{
  "arch": "wavenet",
  "model": "multi-label audio tagger",
  "dataset": "single notes of musical instruments (NSynth)",
  "train_examples": 184686,
  "n_mels": 80,
  "hop_length": 160,
  "input": "log_mel",
  "spec_augment": false,
  "win_length": 512,
  "norm": "batchnorm",
  "depths": [14],
  "kernel_size": 3,
  "stem": "single",
  "widths": [320],
  "num_labels": 36,
  "init": "torch_default",
  "residual_init": "none",
  "optimizer": "muon",
  "muon_scale": "match_rms_adamw",
  "learning_rate": 0.0062,
  "momentum": 0.85,
  "nesterov": true,
  "orthogonalizer": "newton_schulz_5",
  "adamw_lr_other_params": 0.0011,
  "max_grad_norm": 3.0,
  "gradient_centralization": true,
  "max_steps": 2800,
  "batch_size": 64,
  "epochs": 1.0,
  "lr_schedule": "step",
  "warmup_steps": 560,
  "weight_decay": 0.4,
  "adamw_weight_decay_other_params": 0.05
}
Rows from block 2 of a small multi-label audio tagger, named by matrix and row number. Rows with one number belong to one channel. Each number is 200 + 30 x the weight over its row's rms, rounded and kept within 0 to 999. All counts start at 0.
After each channel's rows are labels from the 100 clips, of 14976, where the channel reaches its largest size: "loudest band" is the band of the loudest frequency at the time of the peak. Only what is clearly more common there than usual is listed. The data: single notes of musical instruments (NSynth).
# filt: filter width-3 conv, dilation 4 (model.blocks.2.filt.weight, 320x320x3, each kernel summed), inputs 0-159
# gate: gate width-3 conv, dilation 4 (model.blocks.2.gate.weight, 320x320x3, each kernel summed), inputs 0-159
# out: residual pointwise conv (model.blocks.2.out.weight, 320x320x1, transposed), outputs 0-159

filt.318,212,190,225,211,183,205,210,131,194,203,184,215,193,163,184,220,189,209,142,164,253,214,166,205,232,193,253,259,220,184,236,228,229,238,183,230,174,214,177,175,191,202,169,226,184,204,198,204,229,254,212,207,236,270,175,227,229,222,220,204,211,188,208,211,182,221,176,191,277,186,218,213,234,184,170,195,197,221,197,252,179,203,173,215,119,201,209,168,189,194,212,199,215,191,166,190,224,220,219,181,222,167,196,166,183,148,198,209,165,239,249,178,201,237,208,237,228,191,176,205,178,199,186,227,207,163,172,241,207,273,115,152,226,207,190,211,191,177,209,155,231,199,170,202,186,161,213,197,169,185,250,204,219,147,249,194,171,250,166,198
gate.318,194,262,274,178,183,179,202,182,193,151,185,182,215,203,264,183,247,180,195,229,198,212,185,189,186,173,183,179,167,234,199,184,156,169,197,179,170,230,161,183,179,176,163,221,222,240,146,188,250,211,188,200,175,179,200,254,227,231,223,171,179,169,231,191,221,232,242,180,250,208,141,215,184,158,204,210,240,165,267,196,215,170,225,241,190,205,233,165,187,167,168,213,230,237,213,223,172,191,196,172,229,196,233,237,220,216,175,219,200,114,229,140,173,239,220,176,175,112,157,195,176,225,174,208,204,194,187,184,229,228,158,201,182,212,215,208,210,183,184,154,197,216,189,238,215,223,172,189,242,207,228,195,213,188,264,136,226,176,224,179
out.318,166,207,213,204,164,210,183,223,135,206,233,159,235,184,259,221,197,149,173,220,195,252,204,189,211,254,165,206,220,247,195,270,246,145,204,195,182,186,172,165,177,212,174,180,191,237,214,162,255,170,160,256,201,180,206,211,192,208,198,189,150,174,249,184,241,212,191,202,188,187,238,177,193,255,185,226,225,219,218,209,185,235,147,196,246,182,134,192,206,178,222,169,199,218,169,180,215,200,149,222,219,137,173,206,200,205,142,188,209,203,258,209,222,205,227,262,204,229,199,215,199,195,141,248,218,213,211,177,189,207,220,202,131,164,211,221,196,217,216,212,204,228,230,254,198,196,171,162,215,238,240,216,135,210,141,255,158,203,155,240
loudest band: 250 to 500 Hz

filt.45,207,230,167,189,186,186,174,214,208,208,187,181,215,168,156,139,205,206,227,242,245,201,236,253,198,190,223,191,170,237,201,243,256,194,167,185,220,198,211,255,215,212,200,222,239,170,210,143,183,172,202,220,210,224,172,194,208,202,174,214,209,195,141,235,147,196,209,256,215,234,212,209,197,163,180,165,194,198,228,254,207,236,218,200,176,199,216,166,218,240,223,130,190,166,210,258,234,182,202,230,163,197,217,219,216,186,209,176,147,219,239,142,168,233,163,211,231,152,177,212,172,233,219,195,224,228,176,182,205,156,197,175,172,182,161,231,209,190,224,163,174,244,236,197,183,206,153,182,126,206,206,172,167,275,244,220,185,179,174,162
gate.45,184,249,193,233,207,235,170,217,123,246,246,228,255,174,144,172,141,213,236,201,207,246,196,185,233,181,235,217,229,182,209,169,195,209,221,226,206,206,190,185,230,148,187,182,199,181,231,177,166,191,206,196,223,211,172,233,194,189,213,169,200,181,167,161,236,209,190,159,199,180,273,228,182,204,212,207,235,238,184,233,214,246,253,175,284,170,206,210,192,230,205,187,198,188,238,234,239,148,237,182,205,238,197,167,215,207,207,191,173,215,203,220,184,172,165,248,171,181,179,192,219,169,179,209,226,176,222,150,141,156,181,189,198,195,241,141,240,136,182,212,229,234,194,183,174,229,184,206,212,243,149,156,210,189,150,171,173,216,268,179
out.45,215,238,218,206,200,186,246,157,218,208,221,184,231,204,149,235,237,189,162,184,196,173,227,219,178,206,228,185,239,168,116,208,187,160,191,213,256,185,258,201,177,163,168,174,231,214,230,147,222,216,149,180,214,188,215,204,254,214,157,217,152,203,191,242,189,181,192,181,154,214,195,247,231,194,180,227,185,230,177,230,223,166,209,203,218,163,198,249,269,260,207,215,182,176,206,254,237,226,234,200,193,221,242,245,232,149,189,196,168,178,188,212,220,160,202,200,227,149,221,253,204,230,237,251,170,178,176,259,179,192,216,200,150,173,209,170,147,170,186,213,169,234,196,278,212,178,192,190,214,194,168,160,199,211,187,206,179,136,213,146
loudest band: 2000 to 4000 Hz

filt.273,154,239,160,211,190,193,218,185,230,208,187,179,213,233,224,257,242,209,180,220,168,186,165,227,173,187,185,170,146,154,175,161,186,222,211,190,206,191,206,164,215,234,187,210,174,196,198,174,228,210,215,166,204,167,211,245,220,232,139,163,177,182,219,186,183,183,197,182,211,238,200,241,191,183,167,235,242,167,182,223,198,186,265,240,185,169,178,213,190,159,243,235,291,195,261,183,215,193,216,172,178,195,178,196,183,209,180,220,232,148,214,172,210,157,165,209,213,222,205,224,163,210,227,201,153,140,249,240,132,176,253,245,203,181,205,95,218,182,236,196,169,216,212,219,219,186,186,171,211,250,241,200,208,209,171,169,206,220,194,210
gate.273,217,169,215,159,214,256,222,225,212,153,211,170,210,213,141,149,165,231,185,184,197,168,181,217,132,188,239,203,150,207,202,184,179,214,230,228,240,224,199,170,158,181,209,218,237,199,212,194,222,205,160,181,214,185,208,120,199,197,289,208,203,204,197,187,219,166,214,228,230,235,248,241,258,157,205,190,165,226,217,190,166,175,172,207,172,193,222,210,150,160,206,236,243,221,192,202,152,160,169,152,156,180,240,205,185,176,247,215,260,164,226,166,228,195,125,169,134,238,194,140,242,192,198,227,235,260,222,159,253,196,176,220,208,206,189,174,161,186,227,143,235,186,204,183,176,275,194,162,204,223,208,211,280,243,165,222,216,203,248,205
out.273,214,197,273,228,215,230,157,217,199,224,184,199,201,139,218,162,178,185,193,140,218,212,176,153,211,172,189,198,265,183,238,198,192,198,222,230,184,193,207,191,185,140,190,251,141,214,205,182,176,236,219,207,231,208,150,179,203,230,200,210,181,219,234,247,214,231,201,216,215,188,227,240,191,172,134,241,244,155,235,235,184,228,188,209,201,215,290,232,171,203,212,242,235,181,176,239,174,244,206,213,211,212,192,242,201,199,233,231,174,211,168,199,232,230,244,214,169,245,190,214,243,224,220,169,231,148,183,204,230,193,193,183,192,172,248,211,188,197,237,135,184,160,216,181,169,257,222,224,208,174,159,225,174,166,274,202,217,196,224,199
loudest band: 2000 to 4000 Hz

filt.84,171,242,153,249,224,219,179,203,205,195,201,181,187,212,240,231,212,220,193,225,201,163,207,229,179,206,199,205,216,187,125,193,176,221,212,161,212,208,189,225,184,242,205,191,194,240,178,168,230,143,257,240,155,189,255,222,198,178,222,176,226,188,216,157,192,183,205,211,186,224,154,222,188,225,160,158,181,141,194,277,170,153,216,185,228,264,214,155,174,186,169,222,188,203,163,220,249,191,220,215,167,218,242,193,227,235,189,202,214,154,196,198,186,220,233,195,203,187,196,256,215,206,179,176,233,223,189,148,240,204,201,198,197,212,176,211,208,248,196,265,164,214,196,185,132,114,269,208,147,241,251,223,186,282,236,210,191,206,219,256
gate.84,235,182,229,186,275,186,227,236,214,199,186,179,187,182,208,218,155,188,196,211,236,148,168,169,222,187,202,174,176,167,193,175,162,171,162,164,223,186,224,200,145,215,199,196,236,279,183,166,193,217,194,227,193,171,186,225,217,196,200,189,210,167,221,236,223,206,220,212,211,234,226,227,139,258,216,211,219,213,246,176,232,185,184,199,199,194,227,209,233,242,192,181,200,230,172,196,163,168,238,226,204,190,201,214,182,178,185,207,183,227,198,208,161,192,253,150,218,198,198,210,200,219,167,204,167,156,199,251,215,224,190,159,189,198,216,206,195,275,218,137,150,210,204,188,194,153,193,239,185,183,234,171,188,177,136,237,171,214,152,201
out.84,154,212,221,227,218,181,187,207,262,231,213,216,203,148,223,156,197,243,235,217,167,212,158,165,243,229,194,153,174,163,245,196,287,186,206,198,253,179,210,205,189,196,177,211,165,197,233,197,219,224,188,196,125,213,187,199,173,291,176,162,234,224,219,222,225,231,210,249,213,153,176,186,144,151,190,210,181,206,231,229,191,249,186,170,221,244,201,145,168,193,173,179,181,218,222,238,190,188,159,225,220,196,239,164,213,181,233,240,218,156,158,163,217,191,189,157,196,205,203,197,180,254,127,176,240,224,202,261,189,187,184,213,208,187,152,189,195,180,207,209,220,171,153,224,178,170,183,167,191,233,201,187,232,240,189,187,157,212,221,188
loudest band: 250 to 500 Hz

filt.277,247,206,202,172,208,177,216,172,206,202,210,203,233,219,226,220,218,214,202,239,158,162,209,170,167,226,156,144,183,211,230,199,223,197,219,252,198,176,202,219,212,189,203,165,198,218,200,227,200,191,258,208,165,164,301,191,165,190,205,237,207,196,247,160,214,182,194,227,252,226,186,225,218,214,174,207,196,181,264,229,185,209,184,185,215,191,184,176,164,190,279,235,263,225,177,153,213,167,147,198,220,194,203,233,205,236,155,155,220,216,256,152,149,206,182,241,212,223,195,164,141,178,201,234,215,189,237,207,215,181,240,185,218,200,187,198,188,209,207,186,210,167,197,222,208,141,221,177,188,205,168,228,170,213,212,237,200,177,199,208
gate.277,200,202,187,152,222,194,180,197,203,237,182,168,179,206,149,205,237,203,236,197,220,184,196,237,236,186,232,200,223,151,181,260,215,221,171,243,134,190,170,209,241,244,166,162,193,253,148,177,188,160,215,195,166,256,157,211,187,250,238,186,214,218,179,218,226,109,239,203,199,214,189,182,224,199,134,183,243,203,163,224,224,195,165,203,231,193,184,176,204,184,212,227,207,209,207,162,215,163,163,144,204,198,134,184,226,200,183,136,166,241,178,161,202,178,202,207,188,218,224,186,223,206,204,227,191,200,233,195,208,163,185,135,177,176,188,244,208,193,193,220,161,208,169,187,203,199,258,204,228,204,229,248,200,232,185,203,178,182,152,198
out.277,225,205,193,228,245,197,191,198,230,208,198,243,219,256,183,221,201,213,219,233,217,194,195,189,194,229,241,237,183,215,170,225,215,177,192,187,183,191,211,183,243,158,225,208,232,182,141,262,218,191,171,230,229,190,170,178,167,193,238,187,227,206,186,234,226,248,186,167,207,170,169,175,223,174,235,176,189,159,190,202,232,196,258,145,163,252,227,160,251,135,176,255,191,164,234,206,148,218,137,240,240,250,159,175,169,244,168,130,182,187,211,166,257,226,184,217,224,243,204,212,225,175,187,189,176,223,225,211,180,201,200,189,239,185,189,187,203,272,189,218,177,167,187,215,201,128,237,171,210,237,182,234,228,220,212,214,204,192,186,220
loudest band: 250 to 500 Hz

filt.32,185,210,185,240,198,221,158,177,203,245,172,207,177,186,195,164,182,212,204,183,191,166,163,161,212,159,228,219,206,215,185,222,205,210,239,258,202,179,218,190,173,204,194,156,160,221,201,247,219,143,248,189,151,193,217,202,232,224,206,150,217,219,263,226,200,184,202,205,206,227,238,240,202,187,222,160,218,212,207,174,228,148,181,220,217,174,189,256,168,153,206,227,257,189,214,191,203,222,162,197,225,141,190,229,172,249,229,190,200,163,185,202,178,240,158,199,211,171,191,154,225,235,123,210,208,159,199,218,199,193,207,225,190,203,216,236,211,179,200,201,200,178,235,210,154,208,184,193,185,217,224,207,218,204,203,142,282,167,212,216
gate.32,203,199,187,267,173,221,173,226,124,201,164,219,188,159,162,213,188,186,253,209,249,222,204,201,202,222,243,145,141,220,194,205,223,231,216,192,170,186,191,209,170,227,230,219,236,181,209,172,178,212,169,203,166,215,185,224,255,201,258,159,216,196,180,231,200,193,217,179,219,232,218,199,233,180,198,215,224,201,204,179,154,187,225,210,137,129,183,244,198,195,184,214,218,197,170,219,125,132,163,229,215,211,237,232,198,199,186,210,171,219,171,218,174,218,208,172,176,156,180,246,251,189,206,200,166,168,214,231,166,246,207,214,234,184,250,230,261,151,217,248,254,217,196,166,189,245,250,186,215,183,237,205,264,175,185,165,199,242,236,192
out.32,201,218,198,199,201,210,164,227,176,168,240,207,185,235,168,206,251,232,186,257,188,252,211,216,208,229,196,173,170,171,188,216,214,210,222,186,192,205,145,185,161,248,246,236,246,215,204,185,161,219,231,227,231,175,173,151,244,186,199,244,169,172,189,202,212,155,145,186,156,228,188,173,233,183,193,172,172,202,148,261,177,223,207,173,173,221,225,215,178,245,231,212,241,205,184,192,188,202,245,191,247,249,222,234,205,161,153,178,199,192,141,152,174,250,197,206,206,156,202,206,233,208,157,208,217,225,213,178,274,231,197,180,244,210,190,136,192,189,176,156,226,212,194,215,274,203,214,176,162,186,203,221,227,167,193,245,232,168,235,182
loudest band: 250 to 500 Hz

filt.259,216,213,208,213,199,229,255,210,195,170,225,193,197,210,182,207,179,228,207,179,190,254,183,203,185,225,253,246,206,179,190,186,223,220,204,241,168,245,166,137,194,202,206,191,177,195,186,222,170,239,231,190,194,223,142,285,173,248,217,167,166,225,219,171,176,167,175,143,164,171,204,230,179,173,173,180,238,217,191,190,176,173,208,190,220,199,150,137,256,190,173,232,197,202,234,247,213,218,174,164,211,188,182,182,209,161,219,206,189,225,199,218,225,194,204,235,173,215,245,223,248,193,199,219,191,189,227,262,145,192,200,128,169,238,189,224,228,191,178,216,153,192,176,204,143,229,253,166,201,196,185,176,156,196,263,229,280,189,263,203
gate.259,181,213,247,224,231,183,208,175,197,196,152,196,191,167,207,172,222,203,266,177,201,183,196,235,240,208,236,191,253,155,206,175,183,183,152,171,221,160,149,250,172,123,195,178,193,192,242,178,168,258,219,204,204,187,258,280,156,208,256,196,178,199,232,205,257,214,211,248,158,207,171,223,147,170,179,212,227,197,158,234,230,147,214,142,200,148,168,179,163,181,233,176,189,233,238,225,164,187,197,171,176,187,147,230,179,184,176,186,202,242,180,239,224,221,221,267,136,218,165,205,166,219,171,181,209,220,188,228,192,209,200,188,227,206,215,249,203,282,163,189,224,177,240,215,242,231,225,167,200,157,196,163,191,230,232,194,178,217,216,164
out.259,198,209,181,172,233,171,211,171,201,236,196,179,157,197,226,137,193,176,157,143,238,181,224,217,174,206,178,212,197,213,146,198,241,158,199,196,207,174,186,172,227,196,172,145,186,231,197,259,243,217,176,191,210,200,219,159,167,182,166,168,99,154,233,160,171,214,221,217,180,175,171,233,140,219,177,181,269,217,210,192,226,219,221,194,172,180,189,203,234,220,244,182,219,196,205,187,188,166,183,206,194,148,180,178,203,262,250,207,270,152,232,272,124,165,185,155,194,145,197,250,186,209,149,168,259,182,196,259,187,178,208,254,156,187,191,184,194,166,190,188,172,218,190,174,149,196,193,201,207,206,213,183,138,130,209,167,207,204,207,176
loudest band: 250 to 500 Hz

filt.110,255,241,206,151,160,244,171,168,212,218,218,197,229,200,242,236,188,232,247,202,238,185,205,236,202,196,246,190,212,279,186,226,269,133,257,200,241,197,229,190,161,124,206,219,230,151,257,233,186,140,218,187,206,220,202,233,229,257,216,214,203,296,156,185,243,219,211,226,252,244,182,188,211,173,186,240,263,210,149,163,199,183,198,184,163,206,174,206,202,170,221,190,186,204,227,263,206,247,226,174,254,150,187,204,237,227,203,188,177,214,219,217,236,214,166,183,207,267,185,180,190,128,205,205,194,196,205,165,194,167,215,256,194,129,190,187,215,148,187,182,192,213,195,189,165,144,167,191,154,241,191,171,236,191,216,178,149,149,235,195
gate.110,195,215,232,203,222,210,234,199,224,214,196,186,155,229,185,298,259,128,200,184,179,168,202,184,206,176,225,238,213,218,214,200,245,143,221,207,241,184,184,166,189,162,199,191,207,173,211,201,192,190,170,250,194,192,203,200,158,152,190,196,215,146,203,175,224,128,165,201,180,154,206,247,186,188,218,158,242,233,200,181,229,254,198,191,223,201,231,195,218,199,228,271,181,243,201,171,222,199,192,219,193,154,151,223,246,168,161,167,224,173,234,155,258,232,171,197,196,192,163,222,166,281,199,202,264,217,225,147,186,205,240,187,179,205,203,245,266,162,203,229,272,252,225,183,230,228,221,138,157,198,241,199,198,230,151,226,192,264,193,204
out.110,218,228,180,154,185,202,225,262,205,200,197,223,176,227,218,203,267,231,197,214,226,185,274,176,211,168,200,223,167,254,178,154,141,204,209,216,202,210,193,240,225,153,163,162,269,208,201,229,215,209,202,215,239,235,272,215,186,155,152,200,171,203,218,160,204,173,170,203,258,174,168,219,198,178,196,243,218,148,172,205,203,241,243,179,188,175,170,171,181,223,262,189,207,235,194,208,241,187,224,217,205,214,232,169,159,162,197,171,206,193,176,203,194,178,210,234,228,183,233,166,210,225,145,199,192,158,185,172,207,198,182,164,196,239,164,178,214,185,205,233,198,213,234,241,189,247,134,219,196,175,186,224,217,253,198,205,264,209,165,205
loudest band: 500 to 1000 Hz

filt.148,233,155,168,208,246,128,219,167,218,169,199,179,220,149,221,183,209,208,209,205,189,196,199,196,212,166,196,255,165,195,249,198,187,181,223,215,163,149,157,173,192,235,269,204,169,190,159,203,165,216,195,230,229,238,221,227,195,241,180,194,246,166,109,218,209,244,149,257,209,121,181,211,194,198,206,196,189,226,220,193,236,199,188,181,234,172,203,182,245,167,229,211,199,225,196,128,190,174,215,225,193,150,183,191,246,190,165,181,195,204,202,194,216,198,203,198,188,201,218,187,244,234,221,193,181,216,160,214,223,181,188,216,210,150,182,248,233,211,196,185,186,234,195,187,240,215,241,138,160,173,217,209,186,200,183,218,221,225,196,204
gate.148,190,186,193,181,197,220,169,171,185,171,196,193,182,239,177,140,195,214,232,229,228,249,233,179,181,175,226,207,210,211,200,248,177,256,216,224,211,194,170,175,233,217,201,200,204,168,202,241,195,198,149,186,180,255,207,169,208,203,175,232,166,197,123,254,191,186,222,176,233,203,181,251,201,177,217,247,201,222,210,225,240,184,187,208,184,193,216,220,179,155,223,213,140,179,229,182,212,238,204,169,209,169,221,205,235,204,207,155,179,152,182,135,195,157,227,235,153,207,195,194,209,210,198,241,186,177,221,214,245,240,207,130,213,193,230,223,227,178,190,176,172,207,211,166,111,155,202,221,215,236,190,218,194,210,174,145,217,222,186,169
out.148,205,207,225,248,188,231,188,202,204,213,205,153,182,145,252,252,163,188,220,190,218,176,195,213,191,266,223,190,200,244,181,202,192,230,179,233,208,232,186,184,252,213,252,188,180,245,194,210,245,187,178,203,123,174,203,224,172,252,223,205,220,231,189,182,192,199,215,207,228,217,183,175,190,204,208,161,200,239,188,202,196,213,221,186,192,139,255,183,203,217,187,219,183,126,211,165,176,197,153,212,167,150,199,235,217,151,166,254,216,233,233,205,163,211,268,148,192,202,288,213,206,143,228,167,185,189,231,217,201,222,194,192,174,198,192,193,209,152,197,162,183,201,250,213,224,237,209,219,223,223,221,171,172,156,187,162,223,168,182,234
loudest band: 250 to 500 Hz

filt.157,205,191,206,160,201,205,159,193,189,196,257,163,260,230,232,109,186,207,209,221,161,204,168,213,245,202,205,198,178,217,137,219,186,194,244,198,175,214,208,193,214,238,132,150,200,155,248,192,168,204,245,181,144,215,186,249,209,206,187,174,208,265,227,177,212,216,197,223,230,222,248,220,236,171,192,234,197,189,180,209,220,215,205,243,214,199,231,200,160,203,160,149,146,202,178,221,259,168,233,208,161,219,214,203,217,223,220,197,189,204,240,188,187,208,148,208,171,186,217,210,147,186,222,182,222,164,211,215,198,120,138,201,178,234,222,221,242,203,147,255,130,203,142,264,195,222,222,201,185,196,180,183,215,148,225,243,205,218,283,238
gate.157,218,221,184,183,209,251,197,206,222,188,225,188,198,236,229,227,242,195,221,225,252,161,166,223,178,206,136,205,218,204,184,251,153,207,245,149,161,181,199,218,182,245,216,195,220,199,206,262,239,200,213,195,227,224,214,235,202,199,210,233,237,170,163,189,244,197,180,185,233,173,225,177,172,152,216,174,213,197,163,148,229,204,187,201,232,174,222,175,157,217,153,203,228,160,203,212,182,150,244,184,211,201,213,163,163,222,252,166,183,179,162,131,166,224,258,177,177,185,210,175,231,225,203,206,235,172,235,226,157,183,189,189,195,146,187,109,161,169,184,200,246,147,130,191,240,184,206,216,201,223,146,218,152,170,213,203,179,219,270,219
out.157,211,219,190,202,248,253,190,233,195,144,233,215,179,268,198,179,208,232,182,216,200,204,232,178,200,258,247,219,272,174,158,221,188,166,182,182,221,129,178,184,228,171,197,156,213,152,214,170,171,239,185,173,187,220,203,243,217,200,203,178,233,234,223,202,185,163,188,186,215,160,242,156,168,227,181,224,218,205,200,189,160,207,210,234,236,231,179,181,189,182,163,232,211,218,224,233,234,137,241,250,189,245,228,199,147,187,160,222,234,232,195,200,138,182,178,213,178,209,212,208,172,215,152,238,275,161,182,196,201,252,195,141,167,200,212,225,215,273,253,173,255,209,236,254,198,183,210,203,168,240,210,188,200,118,235,201,264,194,250,225
loudest band: 500 to 1000 Hz; 2000 to 4000 Hz

filt.280,190,211,199,226,213,196,242,151,215,204,200,221,210,189,220,179,167,192,227,195,198,164,246,142,174,276,298,226,156,181,199,180,200,218,252,186,272,186,158,206,190,192,232,175,212,180,251,233,179,210,173,175,212,208,236,203,213,186,189,182,197,243,165,218,195,244,165,179,142,170,222,210,220,147,178,154,190,163,226,194,184,165,224,190,189,214,213,165,203,216,202,141,144,158,197,211,233,184,203,179,139,255,204,191,214,197,210,229,224,142,228,212,223,176,246,220,175,168,197,160,219,212,178,171,171,151,208,169,185,220,166,182,191,139,210,174,193,213,200,203,187,177,255,201,186,203,185,194,229,230,159,168,164,221,225,191,175,275,214,210
gate.280,180,225,222,286,236,211,165,215,181,167,238,143,226,184,204,191,166,150,200,237,252,250,261,159,200,227,271,172,205,172,137,156,158,155,201,231,191,243,140,182,209,160,185,221,170,188,205,207,196,160,174,206,195,169,157,200,255,215,204,168,161,222,247,203,158,193,180,187,228,220,174,233,243,156,200,221,195,220,204,161,190,201,200,213,163,237,169,225,174,201,253,208,187,222,189,188,196,260,151,234,189,204,187,184,206,184,215,237,230,191,169,158,226,215,228,213,170,188,147,241,190,178,199,212,207,193,175,216,257,213,209,232,221,226,234,234,232,176,225,216,159,195,155,193,160,188,205,186,203,233,212,188,245,120,151,210,219,203,213,205
out.280,194,183,157,176,179,147,184,203,202,170,182,198,168,238,212,205,229,184,208,204,208,253,218,194,191,169,219,222,163,190,137,210,154,160,213,203,179,198,204,224,222,284,206,186,223,208,160,210,223,210,260,215,209,215,168,202,194,225,225,208,275,195,234,249,200,184,215,190,245,233,229,228,138,243,186,153,245,240,195,163,237,190,240,215,197,140,177,196,240,217,201,165,178,207,194,209,188,208,200,187,160,157,259,189,259,258,269,214,189,215,220,221,259,181,205,204,174,206,148,228,229,185,222,176,199,230,220,226,186,208,177,249,231,224,209,221,161,180,204,240,275,239,175,191,198,190,261,209,235,231,189,236,250,263,171,137,125,203,245,183
loudest band: 500 to 1000 Hz

filt.233,174,212,215,214,236,191,180,245,193,131,203,174,187,220,238,183,128,189,201,195,224,240,204,224,194,235,215,251,224,155,218,189,216,203,163,191,230,202,269,162,205,234,234,188,203,238,231,220,198,200,171,166,185,257,220,170,246,208,208,177,179,220,162,186,185,152,123,197,206,227,187,206,129,184,240,204,148,261,195,190,170,204,172,242,204,210,189,187,229,203,261,230,196,200,147,163,127,157,223,218,198,204,218,225,192,283,214,159,185,199,189,131,181,189,176,198,230,189,157,239,224,152,218,193,140,212,205,110,239,188,224,172,210,167,225,199,204,245,225,185,197,217,207,180,205,208,157,182,217,217,172,184,175,221,201,243,164,196,209,178
gate.233,230,164,223,177,197,171,202,187,178,194,213,199,171,215,159,217,158,142,172,207,177,200,167,175,226,192,214,187,183,191,217,202,231,200,156,223,163,196,206,230,201,220,194,201,211,186,181,210,176,230,174,271,219,183,195,233,200,173,180,262,172,251,171,192,196,228,200,157,226,248,259,193,210,160,245,205,194,192,253,189,218,243,151,198,207,181,205,167,232,173,195,213,201,222,203,211,172,250,231,202,242,218,184,226,210,191,183,268,228,241,196,191,220,205,167,228,200,252,233,173,210,231,268,164,212,165,200,172,191,209,263,248,142,219,167,188,217,199,156,189,243,190,236,189,152,269,197,191,222,130,145,175,198,170,201,282,170,237,158,233
out.233,240,165,174,201,183,212,166,192,216,158,190,156,149,225,151,112,226,216,219,179,166,177,179,203,205,210,205,164,214,229,249,212,193,231,237,221,228,219,220,191,176,204,231,197,137,184,239,263,204,182,127,253,212,179,240,224,206,172,226,252,245,227,191,209,238,206,188,202,277,227,138,243,200,236,286,220,202,219,203,224,178,237,221,205,233,221,253,143,202,228,261,208,242,166,146,172,210,197,170,202,209,199,195,172,161,197,213,155,221,237,196,204,221,213,219,233,217,224,255,146,210,189,202,214,173,217,199,149,239,181,185,202,182,211,238,187,195,261,189,224,192,212,211,158,212,220,202,204,176,191,178,240,195,214,249,207,165,179,203,257
loudest band: 2000 to 4000 Hz

filt.154,184,246,228,201,224,170,215,246,179,187,198,195,224,154,189,169,224,198,197,239,251,217,220,178,163,237,158,194,150,188,224,171,182,225,201,211,167,244,182,228,184,218,228,213,168,170,213,198,247,197,154,162,219,138,221,146,171,220,161,155,220,244,160,193,210,237,200,227,196,196,181,163,171,157,200,248,146,195,187,175,192,200,173,218,214,272,257,268,180,204,232,188,215,145,194,152,199,178,198,240,219,217,183,161,231,184,221,181,224,217,165,151,198,218,210,197,237,213,158,182,179,191,188,191,213,233,173,205,223,230,241,196,191,179,187,148,237,231,214,181,227,200,150,197,244,191,189,145,171,204,186,178,186,217,210,172,201,263,214,235
gate.154,198,197,237,236,201,219,256,184,205,233,187,158,137,201,264,193,249,170,127,188,214,245,254,170,173,206,157,179,196,210,228,186,212,172,234,195,205,235,194,199,226,252,202,206,226,217,172,248,197,186,152,181,207,209,168,170,170,196,254,170,179,142,213,198,222,169,207,159,213,195,197,205,232,187,172,160,168,159,166,175,204,223,195,240,227,188,179,177,203,238,260,234,191,130,194,183,192,229,153,208,257,225,200,195,245,176,214,233,231,195,185,227,173,210,156,169,225,166,185,210,148,271,226,157,196,167,222,257,205,205,148,228,139,198,178,235,204,210,186,239,231,170,160,237,183,190,162,202,219,197,176,175,189,233,268,196,179,182,192,186
out.154,199,186,206,204,165,172,236,251,231,207,201,162,198,162,222,162,143,173,211,222,168,196,229,189,254,171,208,202,199,225,154,230,244,173,194,174,201,203,231,222,261,230,177,169,208,235,164,274,165,155,235,196,173,253,129,133,161,169,167,184,226,197,195,172,166,200,210,191,195,229,234,201,180,244,192,205,232,236,204,209,174,175,230,234,202,216,233,220,239,192,192,260,203,225,173,226,221,223,266,251,176,190,181,125,186,224,254,219,209,210,225,239,153,218,188,215,265,167,234,182,212,214,202,247,223,206,241,212,172,196,235,209,152,228,202,175,171,195,170,133,144,183,146,288,202,200,207,193,165,226,160,210,237,206,258,210,206,195,201,244
loudest band: 500 to 1000 Hz